Rows from block 3 of a small image diffusion model, named by matrix and row number. Rows with one number belong to one channel. Each number is 128 + 32 x the weight over its row's rms, rounded and kept within 0 to 255. All counts start at 0. Numbers have three digits each.
After each channel's rows are labels from the 100 images, of 14976 (inputs lightly noised), where the channel reaches its highest value: "patch colour" is the nearest of a few named colours to the mean colour under the peak. Only what is clearly more common there than usual is listed. The data: aerial photos of the United States (SatlasPretrain).
# convs0: first 3x3 conv (model.enc.1.1.convs.0.weight, 96x96x3x3, each kernel summed), inputs 0-95
# convs1: second 3x3 conv (model.enc.1.1.convs.1.weight, 96x96x3x3, transposed, each kernel summed), outputs 0-95

convs0.41:070145140169185124201119132107085124103130097171139152084172175143151123126119114136072137157198176116129121075139123115117147183091153156138120175178056150086087119096098090087163140131141145120083105093116122179116043110137089180143164149164098153118131146150111135145143116111143101175
convs1.41:080127131119106140065141101145140138107139143109116145129140160105122119049140130148165128114104140151149137171104027015168166090141128161145146107094168134094109141128136150166109136123121132142160114157127162133151089118115091144159152115099132006114130134141171164124046149118149160127
patch colour: brown

convs0.22:105160133213051117086071128056130112147168114100134143111094113140133148125129145104148107155095079078089090133156103146146163157065125089141088123138114180118097086093102113121142140119154190110113108122103075036139144108070094132146149169104118128081137168118174151180107137134138130102
convs1.22:160156100102110088153097090128089163121101100146138141137078117156150167134110068115107131090086106110135104163114149184151182144176150130181159126151131089166169126130076082133109083122144086163089120165140147167079133186161145147149208104123135062181112133168135148088178175104164096159
patch colour: pink

convs0.69:096172171170082136147110179082159144146163152104098165082108131155177156172124147153137149090141209094103186116151119111153149140123133165167152176100129161107187124135158111145201107135114144130125049119088116095170126157092141148205163139085128074128111094099110095113129078132136144110
convs1.69:104170135092166139134149067172064114089145114101113046143148159103103119109087089073125175097133111093135106101101086167136176123107129103103145102081148096133057124076090174158081171118135136085162131105142134148163104148122058148118146068141140091122157111081150135101124179149081121101
patch colour: brown; black

convs0.64:133134131140167136185060136153150106102105155204129158138120076114108091151176176155191111115143179144130183148169099100158167098114159145218166170087107152151134104153122141125149118133127126057122098109120087174158086112088137112166083133104110126121158116127128106106092130138062118197
convs1.64:114186084100140146061152114176117151104146150090080111180155202098080178091106096100129137142147101089151105067107123155108182086124106091126123131108124116110109103148131101116098157135135167177150133091138142133127124148129152128136177113116136089138171116018161117101157109063086093182
patch colour: pink

convs0.94:191094141111104208138203197121129113152147157046115068057178188119149130131151122088142119098116170121096141143156121111146106139147135062154101131123115139122140122186146170163201171131178096127197100137083139144117136154101123124111120129113132115114145122154130085091128135109084098106
convs1.94:085105128124065147138112068150155163091121151149134196140100133157173173114135115191126144142123147142094070109123116086141132141126108122106111118184115126163134135088180128105107011138077113155058141147121128133135111112135100096123107129045153104161101140204153130145101133143135097065
patch colour: grey

convs0.59:155040080084189127192187145150121157065181099185115129118152060106160124122118066108145139123137099124083117105110158130115131139162078171128136177114115099111106086074086085082121114129116057110138121078157141142084094111139113124111082143168117183138138143104125155123133147126146140158
convs1.59:118177082092110138101077086130090158091168194105125146154091170113178127113141137153145126119131136161156185116130167079108130082138166122125112106131118117104161168056181080120149094128124083179091122114165135151130116134119061121150167093077137135181116101194156107071157140064139092156
patch colour: grey

convs0.80:147188067126098078165097108099125098114111127118134139155109045117175090101160095091147152129098104176106124094142106150130112125132105175183128121109094202115218081091101088143142125140114172072136103079112132113137143091135112160106094176140164139143125164076150136079112157138109138195
convs1.80:084105060125139115132175186134150099075070141132124131115111123121136127131140140118097123115134149125136111125135127139120130109142061161062147136138134185113048133092140107152123135126123163133092081118090119166095136140111129101098126163163151096065174122004116127169104111092096153035
patch colour: grey

convs0.86:106153119106045139139066147159064114115143111132127061157128086131103103134111146115067185092170144153115103125183124087177133137161140100121162167122122165120170105138184148198130142126147143118147123103145131112124120102075096157095157119149173076134105140069134129044080158134068117154
convs1.86:084063110114116118130133081157140121036102155095141224087111174141116132123128097147105133067103121119089140133137119139124153113126130203163125148149100154091115146057108132149082105094091124116128127135083111136142123139101136114095144140091123110103121129120098147251129148144209134104
patch colour: brown

convs0.34:132106125140174104149170094124078118084072118130132115119087108184097097105135042111133160163188127111148134097124157105127179150098115123114116060172065110088100131106117180118135134126097140094119204073120113185120101173172126187113124135175153153160143114151092093087179112141132132173
convs1.34:155144116128113147113137171134118156170123137137131176160097115137136101178095156101083103147086165122180088150158181246138122167161138149131118164093094130137147114117113105119127069120153125110153119146139065113099175116146178013079167134114117141118154138098145127149149151129162128201
patch colour: brown

convs0.40:129099113075056128138083072101053119162171114071182100086157164105156120200117121170104186093132140166135164092098105128141108152138144141144162099127081132154138098159114104116121066115116171171143176136123113121157094139140108124072179174123117202154104098138091104174136117150117125139
convs1.40:080140103151147165136154133181154139084103160143129157112169142080140139101160145083110139125176133079093099078145121104116146128137103153055147109149146189101077127104163154158123163143111179120157081117108145174128129139059114183117112143153175102123200141074105112137113154092046166071
patch colour: grey

convs0.47:165098177151073156018145099107121144170071199067106102137177143142132116146095135098101164183109139135130132101066151114100110112141107112121085093087136080163081144163162156152137150154084116156111184073130148134153122111148164128139159098079130129117165136160139077107142089128110155153
convs1.47:155137147112165137180190149109105146139110087125124115088111107139105129060138109120130190168140102093154176077118090055133120119149120133130136163175083110143169111134114124161106132128115065111149115119118098147139090070062112103074102071112070157065135148104074094073135146161078106085
patch colour: grey

convs0.65:106141126148098088121150184129119168122113132036139133134130130128126107104142152123098107140112069143152108126153102148111134152149131123075139113106110123140183109105141150165119103092135134131151159113126104149107129104132117094137000106145152169115112128101014053119188123131129128151
convs1.65:154165071114126121135122105165111059183151127033083103093124139133156112109101123123137157155089124104147157111128128129135157116145152122186109217082189108117063141157136105107175176145133105170155074173074168131143114154098166126144171160068115122148150140135124182124088149107160139120
patch colour: brown

convs0.52:174123144109155114145143034116135107154149116162115128165125129102138145145106148116118086139104119096094092131157183122130124174124102193119077098029127172123153146146119113183162141170087127154068109112196141161139129126070155142125029096132151141124129100174078098142116101116097095133
convs1.52:085196112097170119114000157112134167064094145154144152105108105118133128102142106121122142135095141171113151139121076090121113115108131109141162157074122093142105117073136120121177132095134153152089108173079118127128118107108057109106147143127138106074128135155188107139090127132097109145
patch colour: brown

convs0.20:101121089066139096118108137130094134115134129126133148116133148147156146156179186150147137166139132173138152085064096146120128109093105129095115121144129156142152121143118100131137106100092092112118132112110106041113072099149051045063096106075063070112141176150145164160150184178151161160
convs1.20:119158119094110086129083086163134117080145106150154151107156182158149120061114137077133152171096068127108110119134168147090064145128160162135116139126144067182142135139135090126145142077126035189129146152116107058123114132101167118143167071141110051147103106148142125136095099167135089164
patch colour: pink; white

convs0.13:119139132169060127082053133052143110134141127111129154130095123133126151151133113111130100111089094081033060127135101140133140156062125113137116183089141161153117081149107120114134125125158198144131114123139097041129146120057067114115158158102090107083142150135126103151066131150116142116
convs1.13:181178109104126140177110135152074120113148086144144118167094165150140121133103075139114168025121078130151149162114152178138180164173181120176161141158150108167144114154094089136121116143137055133113136152140136117125110165136128160135156096137155080142122148157180192108205146114174114172
patch colour: grey

convs0.73:144105150081176112174167150124072061102152132180097150131106115146085111126141175084147138119070123127102122160154105113153143114133127118087185131134113076172080148138170098074188069105169107099150126098184127163141140154107114122121135127154097140143110083165205165080125145152125180194
convs1.73:146129126187141141136130132134096168175066091138144093155147065141123115116093120114083106148089122096155099121127128165133139125133112147105158109153120185119095103160095193121107165145133185000158092092119123083126135146122136108146080154135103083092131196072083134122132136122081132061
patch colour: grey

convs0.49:172145146098155151148173119115142058172073125126094147182178152097130100173127146082102111139160155116085119087193167076139131098128126172135133072100106098132147127165186121181164146140116126093171079137082115169123120127045167177111136119112145144137135127143141081098095133100072098077
convs1.49:097123083042125078080081140134111076124125177130135188156061145110192132141119105140089136141053129143160163145151122127104130076103163086106143140064102152115126160106117072127171125087154129117063080098096075145075148133101068118085136092127111133135108114140142093128108127089142117106
patch colour: brown

convs0.14:127151142152081087088098089055100078124130143150132161138162142118117146145131169155135101161160086093087092152151124109160177173109130095111112123141129156112097164118134124144140208128111179085143146098048151049172119091042126138153154171122137125053156178114133120120080142139133131129
convs1.14:159144122070087113128082100130113127114099113118118164109117176155151147134121075092095143101103121131092176103138116155146172137170143147185149133133115070155178109133107070147115082081102042177122096163107132168097158161156141136104227111096097084144097145157163144103188151119160093153
patch colour: pink; white

convs0.53:118139128136085152129151125076088128161180168116124117164198219137162148195112106197104136127209180162138144118156136108138144192148170191116125159146069127104176094137125096105170123124140116161084088121155114168159128150075138122182141134103109147101136131171118118158137115106097120092
convs1.53:142065122201107153085088113152146124164157126107126155054169089108082094084135131107119132223127164133122115113139087093123155078090105086089131075134161127148152181132149164160188135109102132093146130161096141142127155099143093152080115170126119090136178179183133132140087178135105132102
patch colour: brown

convs0.60:105172087137055096074109119126092167099127102100132134116129077114156167119111073093122136119114108103105090123135112121113134191125098151119101079174103176076137109079059097102097102131110154186113129119090138074085092104146122136103186176108135111109131173090142207135193137110171137095
convs1.60:111109136102152121162143135115186164103155179164182121126075098109143135120115139145109128148112211189134105141128103088139129084148092143117171118082155157098110122085187186106120106144128149064095090076099106097108106141115104112121082176154156144120126076110181109168076128062065088108
patch colour: grey

convs0.21:126180111178073138093127141070130132125210131089150164125162100145153134169103126090146169208114047073101097164143136113151145181089145114120121121125133141116119068136120155127150135139134220117123133103125107094131132106083110128178175171143111155063157139141178143160135143100072139110
convs1.21:175147109097092151122053102145105167172084121141110176174105145137136146113159083096131130144094085091146142131099152143139172141157127127190117120121075070164167116126095084144117083100142057167129133140119136209067131163158123131128131087088128076158092148160108097092191174107119085134
patch colour: pink

convs0.51:091114146176087113091100137168116118117156181120123098143201187083162114115126118099139128136092098123107113093115094164148100172157180172107167171168120122133146116084147114111085107114141135164124151125150086109149166129115156112146109155144164140100092156034161192171067094105083192086
convs1.51:112153107143166097102150125077114103107149160119131088118054134131141100141123128114095154146095146153159160130105111129099145113174150129105144059118084148105059069073156150159119088163135140075098115109175150118154097163140105121142139130138146174132113125013085128053147198103113076117
patch colour: grey

convs0.19:099153182068121128139132105155110128108147143147121132150178099080171118169125000131109111142156111126076062081114133063154119166136120143129152132137080147100106053107106100168115106124119137093156118113107122125142079148067103191125130138121103133088137155102114164115057078134152125110
convs1.19:120129143081117109134087122144103121115143150140120193110118180104166136161134160100103171088174131177153177140126159115126073158148191113158169125136130097133155160114152099108136136135098027163148095164140148129102175135125157128078169080118138127116134132157197153162196129158170115223
patch colour: brown

convs0.37:104108121124138100127047101146112133145106152188146103145089089132100141116140149124125098148098118166118087086093043138133099141050149139133155135133096152147044120119106118132014112133137138122069172113154099143199155092146182132140117124146150120137123168103113174157091102130128131187
convs1.37:126144095116134122140150136113102172120167120114127111154110182111089155122151128174177108120112089096176183112128089099123147111155148104153134128150137118094142132103137067115141140103115104150171107119113179156152079115065144122091133110148109107124137111000164145096152107021110149179
patch colour: grey

convs0.95:108121148131138154101114148132150146112118112137112145090144199111129099103149028114109109063111088096061071131136095129133140050099149093151145160144141089146126118149114125090120093097148143141134134156154061126122176155100112121104106136128105117075099143119198160212046096115167156137
convs1.95:120158132133131142132116133160107104096110159141146073217151122091194169165166148156146124095137145185179130107080156144127158148132141129096148114123198172153106091155173151168109125198176145130154117153166170027145106153128088156134110127138138147139157153072126167086155170122095155100
patch colour: grey

convs0.31:096126111138132112094120092116093119114120138133064118134193126049116146152106146122140134171167126119099156181232117118208231159185161124152221119154093106072111137093109122119083136114114124097113129120091139152137169151132117171114134164122146141176137123111104107104137133124122104114
convs1.31:158183119095175140144149159171093142119130126123167108140092167175183138132114124143159113115124120138084137058133156184108115108054128140112100099127157109160138115107148163181087118153173106111149112163158121042142112107079064058087087090115034110064129124132112123121141143120144127122
patch colour: brown; black

convs0.35:131093126116174095140140105114069117094087096134105107100113090134116111124115000109137165140190098084101096086129147093103193163083126097108099095153061105102128119100119114090124103147105141097096145077100113173128070147152076186119104127178132149142138138134107121106185135156126149163
convs1.35:175146128172118183148113171159137187155127162135135147185128141141142127174130163102096132147096159153181110144150188230139126168176186159137147131104101150132099090123141152116124145132163120090162130156172071108124184128151178082090164162129176152131158182103157145159145157134116128193
patch colour: brown

convs0.93:114098072079149096154173116103091082057162124124118173065143125171140186116179173125105142069165092078124079124145132128134123132120104093084139158127093156078062133090066136156117088129095130110167152105147163132089155111109072155151124161097128097081130149099095086090154166108111149134
convs1.93:107140130109131176136112112141125123044186099113126166160128150116146094110148102139138117043086154150145080116143137161134224097124191187134124137092125122115179130077156144169125112107134158172146091142103124142108106179112168092182176157118148085194132117191160132131132167092125096115
patch colour: pink

convs0.30:114132113134166080137170093108061089108089126122121147124069130163125098123122050090113152141155127101155131115135126074138172172120102121111134074176061123091090136107114157097133111129095149082124183073118135181120135182190145193097142163159138166179152111157089098103170105137159119177
convs1.30:180126100160116160131131176168135162133108142162162149132131102170129095157105156128122119140110122161119090083136193216118102138117110145098073102088097128170150078084133125193100083137177104126164135173150070108120165097107101029059117124117080117076134155152144133154150153128127125162
patch colour: brown

convs0.24:083115124148184071155149086113102089127104128130109170139097166113130119169126081124135163151139155101159137119156087059148182143139123112137152094189043145083092126121108108096124115119092163090117169074089148200134154157181145185075118160121143163172148121193099109119152128129147095163
convs1.24:131132165131122096095150120172169144102184127152142134061128119114122153137085140119151185192176097138105115156134173141104090153106115126095079104133175171152093159174113116188151133093125143132172157142143088129111180093087092044158115126128127089069140111196158122150162152177120163191
patch colour: brown; black

convs0.28:092098095100132102071145083143088129086110098100100148152153123127090137136162126164177213203145115165186187084128060087147145137118078136116169062139083114092084127108097113159107168108096127119142147133110124151119090153176147185128123117117159123161144158174079190110129147130127142145
convs1.28:142112132112115082146109150062142127135112150148148085116079081161112128161115128077090072118078125112110052138117158211148151157166135139160115156167083134153162148124154136093157070120131142163094133114117043149098149146119182075107178179138123187161130131090140064127141134099121091146
patch colour: white

convs0.26:173136127125149156119085159101114140151139133172130101067158164078166188149091028112127109114137149147108153134131123141097131095143107086136129141150123125145163140136119080111101224023108113128150092077109128148150099073091081173179146132120148178139128140128099119141147153130126065096
convs1.26:109168141143101141152203128187110160122124116134096112172117131139144131169143127133123093082129136112058122101154137191111118141089113165102112106180120126136113038131128159141132000201106163128134143155150162115154168111070123139106091099127148095098107129126102137096164123122155175098
patch colour: brown