From a checkpoint of a small image diffusion model: 32-pixel images, norm groupnorm.
Rows from block 3 of a small image diffusion model, named by matrix and row number. Rows with one number belong to one channel. Each number is 200 + 30 x the weight over its row's rms, rounded and kept within 0 to 999. All counts start at 0.
Before each channel's rows are labels from the 100 images, of 14976 (inputs lightly noised), where the channel reaches its highest value: "strongest on" is what is common among them. Only what is clearly more common there than usual is listed. The data: aerial photos of the United States (SatlasPretrain). In brackets: how many of the 100.
# convs0: first 3x3 conv (model.enc.1.1.convs.0.weight, 96x96x3x3, each kernel summed), inputs 0-95
# convs1: second 3x3 conv (model.enc.1.1.convs.1.weight, 96x96x3x3, transposed, each kernel summed), outputs 0-95

strongest on: crop field (34)
convs0.39,236,199,161,181,175,207,183,224,196,217,202,229,211,203,188,156,224,197,190,184,143,204,253,186,169,219,182,195,227,230,166,181,244,204,251,187,192,177,225,220,200,204,168,207,180,210,167,195,156,148,174,129,194,201,164,276,173,229,211,221,166,186,153,137,176,205,196,210,158,217,218,163,186,249,225,188,244,195,226,191,199,228,168,234,221,202,240,169,137,146,180,209,182,181,180,129
convs1.39,236,201,185,189,196,194,203,199,221,203,189,172,227,212,174,202,165,220,235,215,163,189,236,171,230,240,219,261,152,155,201,205,143,118,185,166,220,225,224,164,195,210,229,227,279,163,168,188,198,198,201,161,168,217,241,251,199,171,170,211,231,168,194,203,209,177,189,220,173,175,270,212,210,195,216,191,208,234,176,224,200,236,220,235,196,247,249,172,185,222,174,178,222,274,211,160

strongest on: building (78)
convs0.81,217,158,218,216,215,219,240,262,245,224,231,205,234,170,240,207,159,171,243,305,184,184,178,162,207,208,207,169,185,234,231,206,173,178,190,163,185,137,214,221,214,147,170,251,200,218,167,245,241,197,174,150,197,210,198,200,216,208,134,199,190,167,212,197,218,222,194,176,240,185,188,189,239,196,198,205,180,205,195,170,204,160,229,228,203,204,139,233,150,215,179,208,186,193,250,183
convs1.81,206,201,235,214,203,200,212,168,151,220,148,181,249,185,159,211,205,142,233,205,150,217,215,200,221,166,185,221,153,229,240,194,191,187,201,222,178,209,172,231,229,207,220,211,199,213,170,204,207,225,181,134,235,146,179,221,175,224,220,192,206,215,175,190,183,213,283,188,205,230,149,205,217,191,216,172,171,221,196,210,265,176,198,172,163,277,213,131,202,152,231,217,202,171,185,135

strongest on: crop field (33)
convs0.63,166,225,190,177,151,222,158,174,196,224,183,200,212,196,219,180,198,245,192,171,160,219,223,203,185,187,204,194,184,184,194,263,267,200,196,234,150,173,216,169,228,186,202,189,172,291,204,227,202,202,164,191,178,191,240,225,224,178,250,226,223,206,178,176,179,164,183,171,188,232,218,235,185,218,185,214,216,208,251,105,206,240,133,215,247,213,175,173,135,177,212,194,192,192,174,169
convs1.63,150,196,201,187,231,195,224,153,172,192,197,165,146,177,250,202,227,206,179,228,255,174,186,205,201,184,187,166,188,198,183,199,178,180,173,168,197,238,182,221,190,192,194,207,139,205,190,225,238,124,224,227,215,160,173,172,206,201,195,239,193,162,205,191,161,281,210,188,177,242,241,217,222,218,195,182,186,215,291,208,242,235,182,226,200,155,136,222,200,235,193,201,222,205,148,242

strongest on: crop field (26)
convs0.56,133,211,261,196,245,192,162,183,180,235,193,229,202,159,256,169,206,231,209,210,273,168,252,177,168,221,223,253,199,187,216,238,212,210,216,193,210,179,184,155,220,158,237,204,258,199,196,243,177,269,212,176,235,209,217,219,238,224,198,227,197,202,216,182,244,208,206,191,200,221,225,276,215,229,168,219,181,203,212,210,232,238,165,173,190,166,239,188,172,227,156,202,220,191,165,176
convs1.56,232,181,201,156,240,193,217,191,253,149,167,185,238,207,206,180,215,215,157,155,199,243,213,197,207,177,203,212,178,229,237,162,216,190,175,209,109,239,209,244,180,220,155,187,151,183,158,173,196,159,182,173,150,233,186,159,189,142,219,237,192,215,216,146,144,206,202,183,174,164,238,230,219,204,214,197,176,204,207,151,162,199,188,194,207,206,186,156,154,214,191,237,210,224,255,176

strongest on: building (83)
convs0.82,246,199,215,173,196,177,221,189,132,212,172,136,208,143,213,226,203,196,195,233,193,200,188,204,215,224,223,170,223,187,199,207,181,119,228,197,216,198,234,164,236,226,193,159,181,237,186,182,139,155,196,232,198,201,220,213,220,195,160,202,243,201,167,233,143,192,215,185,246,182,191,202,226,202,217,184,203,171,212,172,215,148,219,209,207,214,216,298,242,225,161,202,200,203,118,233
convs1.82,208,183,196,234,253,202,193,171,192,206,77,198,237,250,187,209,171,180,210,198,253,176,235,192,186,183,216,200,198,207,190,174,183,198,207,188,194,179,184,221,230,199,185,242,174,207,209,238,140,166,169,120,178,173,139,201,199,171,180,220,184,209,177,165,155,242,196,209,238,259,185,249,180,235,191,228,183,225,206,198,223,225,180,206,194,214,220,147,223,155,236,243,178,222,203,205

strongest on: crop field (27)
convs0.29,187,192,216,179,210,194,187,198,209,197,196,194,176,186,168,217,125,199,168,220,195,101,202,208,143,225,92,178,269,223,222,202,151,157,171,209,167,135,209,146,207,146,213,133,200,166,207,172,199,223,196,191,164,208,173,175,189,181,206,179,166,204,201,204,193,197,173,156,194,148,184,193,149,191,211,175,214,252,200,206,228,211,204,197,215,225,176,216,196,188,217,206,189,210,200,215
convs1.29,235,206,210,181,222,242,231,195,218,196,197,255,224,215,232,200,256,181,237,178,199,218,247,187,266,237,240,170,177,164,170,188,223,199,173,157,173,187,240,280,199,217,211,230,196,203,194,234,183,190,189,222,207,155,171,169,210,212,163,166,273,235,228,187,207,197,221,222,217,227,205,244,228,219,217,225,183,158,219,233,253,237,233,213,191,195,122,191,171,205,221,192,169,149,169,185

strongest on: crop field (50)
convs0.1,185,196,212,190,177,206,151,128,176,214,199,180,227,168,298,201,237,251,177,230,240,191,192,205,197,202,206,257,191,229,163,268,234,209,205,193,129,182,213,197,230,231,204,208,189,205,221,243,208,205,191,154,192,195,172,280,247,207,203,210,172,202,171,175,200,203,205,214,154,192,249,217,173,228,173,166,204,169,226,217,174,243,205,200,227,207,220,200,190,177,184,216,185,147,147,166
convs1.1,233,209,232,207,204,201,195,238,199,201,172,170,248,144,92,206,164,165,215,238,181,194,158,204,177,224,217,192,215,182,198,188,167,164,197,221,220,203,215,179,180,210,218,205,191,197,218,207,198,206,220,132,215,221,214,250,154,186,161,219,239,200,178,180,189,246,213,227,185,223,197,225,186,172,236,263,212,192,176,176,236,189,206,193,200,255,232,144,213,197,190,154,267,246,241,138

strongest on: crop field (37)
convs0.85,214,240,174,199,148,191,146,152,201,217,190,109,213,160,243,197,212,200,259,225,195,213,220,191,193,189,180,178,205,173,200,207,168,204,186,203,183,214,196,185,211,195,148,164,196,240,270,155,193,156,181,225,140,232,197,240,237,216,206,215,204,199,199,223,114,236,162,170,171,181,208,178,161,193,197,175,215,198,209,202,164,190,210,194,240,215,223,204,142,148,186,195,171,137,204,205
convs1.85,188,192,199,177,229,181,221,250,237,177,238,156,213,196,192,201,193,153,215,156,192,219,214,222,191,170,231,227,231,205,195,136,199,209,272,242,238,202,208,171,196,238,189,168,190,214,216,205,182,211,196,241,180,232,212,192,173,151,165,199,215,169,194,214,202,171,178,191,159,177,171,185,172,168,259,259,185,189,165,220,228,178,217,192,178,158,156,148,198,248,182,106,244,245,190,170

strongest on: crop field (35)
convs0.7,214,213,157,179,207,213,251,185,252,230,239,228,210,222,173,202,225,172,231,201,125,211,224,213,203,141,208,215,232,182,174,228,192,200,167,234,199,217,180,189,207,211,243,199,212,240,197,195,221,224,184,279,188,220,190,166,123,232,205,204,241,227,176,209,199,207,153,229,238,201,214,187,203,183,175,196,165,172,196,260,235,213,183,201,189,197,121,220,236,224,227,190,220,249,260,249
convs1.7,236,207,248,253,173,208,213,198,149,164,144,171,218,201,148,182,166,182,204,264,176,182,179,219,216,204,205,196,211,190,228,195,145,175,196,147,178,171,227,199,207,216,228,176,221,162,190,187,208,236,178,142,240,191,191,234,178,162,163,207,228,225,232,176,192,239,221,206,227,237,132,234,206,198,210,226,221,206,201,128,215,192,226,192,181,192,256,127,179,143,206,181,237,187,191,192

strongest on: building (75)
convs0.70,217,186,226,173,207,176,222,224,175,202,249,244,213,211,242,160,189,207,243,226,187,213,179,204,219,198,237,185,240,209,262,237,185,223,215,204,208,175,212,201,188,196,217,211,191,184,193,201,188,191,185,174,138,210,182,196,250,229,175,203,232,202,180,152,207,160,246,179,222,200,222,167,186,217,203,211,170,196,177,183,219,157,214,216,198,238,196,92,100,241,246,174,215,239,129,187
convs1.70,209,243,211,248,230,207,195,223,207,194,194,185,233,179,222,169,193,151,210,195,190,197,225,212,172,160,201,194,141,213,232,209,210,184,252,193,217,206,188,220,212,241,188,233,160,218,208,203,234,160,205,247,194,166,104,224,188,235,212,232,180,250,187,224,177,234,193,168,224,218,185,226,186,207,175,189,176,219,275,214,228,193,220,218,193,221,167,84,210,151,206,243,182,165,208,180

strongest on: crop field (48)
convs0.3,203,221,167,149,154,222,163,165,173,223,186,188,207,114,173,215,176,184,167,182,141,190,223,192,166,183,171,152,181,183,213,185,213,226,186,158,148,158,222,214,192,171,215,178,124,195,207,167,233,116,185,219,190,203,212,208,197,192,233,195,218,229,190,126,176,194,189,227,163,228,182,204,239,213,191,213,229,155,241,210,172,219,188,229,254,198,221,188,192,159,216,202,163,200,159,184
convs1.3,238,197,186,138,206,194,178,241,176,135,162,193,240,139,143,167,202,139,206,183,194,219,149,185,215,189,204,216,186,184,202,178,181,196,202,214,213,201,206,214,198,213,187,202,184,173,227,186,195,192,250,120,196,230,224,237,160,153,214,211,231,200,210,117,195,241,186,191,208,208,102,207,214,192,255,257,198,221,199,176,198,175,202,213,184,239,225,182,200,172,210,184,205,243,223,184

strongest on: crop field (33)
convs0.2,187,182,187,171,231,205,138,200,212,199,186,161,156,157,135,145,188,216,191,218,260,187,268,256,180,192,190,258,198,199,174,202,187,186,198,249,153,187,168,187,181,198,138,204,237,227,159,216,162,261,157,183,215,182,148,187,276,176,211,213,158,215,209,173,183,206,239,214,186,203,201,246,213,204,233,201,216,189,187,229,187,227,201,192,190,180,164,195,187,239,181,238,191,174,213,166
convs1.2,189,197,238,209,188,211,214,209,144,192,211,183,196,149,133,213,232,178,179,219,164,157,166,233,190,221,228,150,192,190,223,233,210,192,149,222,234,192,175,192,199,201,252,162,217,195,237,191,205,197,216,148,237,215,198,220,98,206,169,180,219,181,177,188,225,215,234,227,171,201,181,269,205,183,254,281,176,145,219,162,228,182,201,183,175,213,180,181,160,174,222,175,226,214,205,194

strongest on: building (82)
convs0.18,202,205,242,274,185,188,210,178,201,208,196,192,198,259,203,184,179,187,212,287,239,158,241,237,191,176,117,179,190,192,156,195,175,195,158,173,173,177,203,140,185,227,233,183,213,235,229,224,204,235,114,221,162,189,180,217,212,160,151,205,207,219,171,262,205,212,197,189,191,190,260,181,152,187,167,233,183,224,215,197,177,179,235,178,201,201,219,226,207,211,222,184,194,202,181,181
convs1.18,230,219,210,196,176,247,221,210,231,234,200,212,237,193,268,193,227,223,172,226,191,181,206,189,217,273,242,212,242,239,239,226,195,219,193,205,192,219,214,193,168,189,240,178,234,178,162,216,200,227,199,167,216,261,206,231,279,234,216,235,237,258,217,209,202,276,229,241,252,172,211,187,254,198,201,157,192,191,190,180,239,217,249,189,228,222,207,191,206,204,216,220,245,175,235,220

strongest on: crop field (29)
convs0.54,191,174,217,181,183,184,195,179,200,218,188,189,161,149,200,168,199,173,193,197,193,222,194,171,219,182,203,192,172,161,187,227,185,177,171,177,154,137,181,184,63,220,178,172,177,183,177,136,196,193,202,211,218,199,202,204,216,206,222,203,201,200,194,174,212,197,198,209,196,175,156,215,104,142,237,173,153,206,158,164,172,126,159,167,175,209,184,200,187,199,201,209,213,235,194,229
convs1.54,225,225,188,214,218,214,164,218,217,223,231,200,194,203,186,215,209,200,206,165,197,227,219,161,153,174,224,171,202,176,202,191,220,208,217,166,159,137,253,212,203,184,171,191,177,254,163,146,191,233,218,211,216,178,223,169,206,213,244,185,195,196,207,197,217,165,192,172,181,172,93,213,95,179,188,215,138,170,217,191,216,110,213,190,212,177,218,231,203,223,196,187,194,164,168,213

strongest on: crop field (35)
convs0.16,225,157,215,109,192,183,144,203,161,200,190,184,170,146,192,169,198,169,205,157,221,209,209,158,243,212,174,168,193,189,227,163,164,205,208,196,191,230,238,198,177,228,149,187,205,156,151,173,154,173,158,115,218,173,165,172,204,225,226,153,180,214,210,127,201,181,209,211,233,154,166,191,199,187,220,217,219,186,180,155,174,208,219,189,198,166,183,200,160,181,216,168,208,234,180,189
convs1.16,194,241,218,211,175,216,124,232,167,224,231,225,249,204,164,182,199,207,169,214,132,193,192,223,170,223,267,177,213,225,238,219,179,196,212,200,170,254,176,190,233,214,125,206,146,172,151,170,180,207,214,218,181,179,220,243,165,198,205,239,212,203,181,220,171,177,192,180,177,204,220,170,210,216,187,151,220,210,174,186,155,228,181,159,223,220,233,201,215,143,162,207,215,118,204,180

strongest on: crop field (26)
convs0.74,192,161,308,174,242,179,155,167,187,220,171,184,187,158,281,160,176,190,197,216,293,190,223,140,164,229,215,191,233,195,166,186,164,205,187,189,157,207,187,179,204,225,119,209,210,204,203,190,183,199,191,175,207,205,200,184,263,173,224,201,217,229,218,153,179,229,185,209,201,203,206,198,175,216,203,178,214,204,160,162,208,241,213,217,201,180,176,195,180,229,164,216,237,177,182,194
convs1.74,195,200,265,186,197,225,219,226,203,197,225,170,194,146,103,225,227,187,193,206,173,161,157,212,204,216,234,144,171,196,182,200,224,199,152,230,246,202,179,207,190,194,250,161,218,209,236,199,212,206,216,157,228,221,203,217,130,202,162,178,214,192,170,176,232,220,207,226,162,222,201,206,181,209,242,257,177,143,228,186,241,204,217,188,141,185,171,209,156,195,214,169,264,240,185,209

strongest on: crop field (50)
convs0.46,182,174,214,143,197,197,194,163,192,249,160,201,168,143,170,194,168,177,175,149,163,193,215,193,150,219,220,172,178,164,210,200,169,186,167,141,175,170,194,216,202,131,176,223,190,199,165,226,197,186,200,182,222,209,177,127,178,204,237,155,186,191,211,128,207,212,199,248,206,226,157,203,265,214,225,201,230,154,163,232,222,252,182,228,186,203,154,182,198,198,166,217,254,198,192,205
convs1.46,187,204,185,77,209,191,210,180,175,183,184,167,120,198,212,186,224,185,217,168,249,185,163,183,227,168,182,225,194,208,188,202,213,222,213,210,198,232,163,205,196,201,183,186,188,165,200,197,203,193,240,156,189,224,184,88,206,190,213,204,156,190,213,105,215,165,164,186,242,216,169,166,210,223,195,191,171,227,239,185,184,204,195,214,173,181,138,219,183,196,208,203,188,201,181,190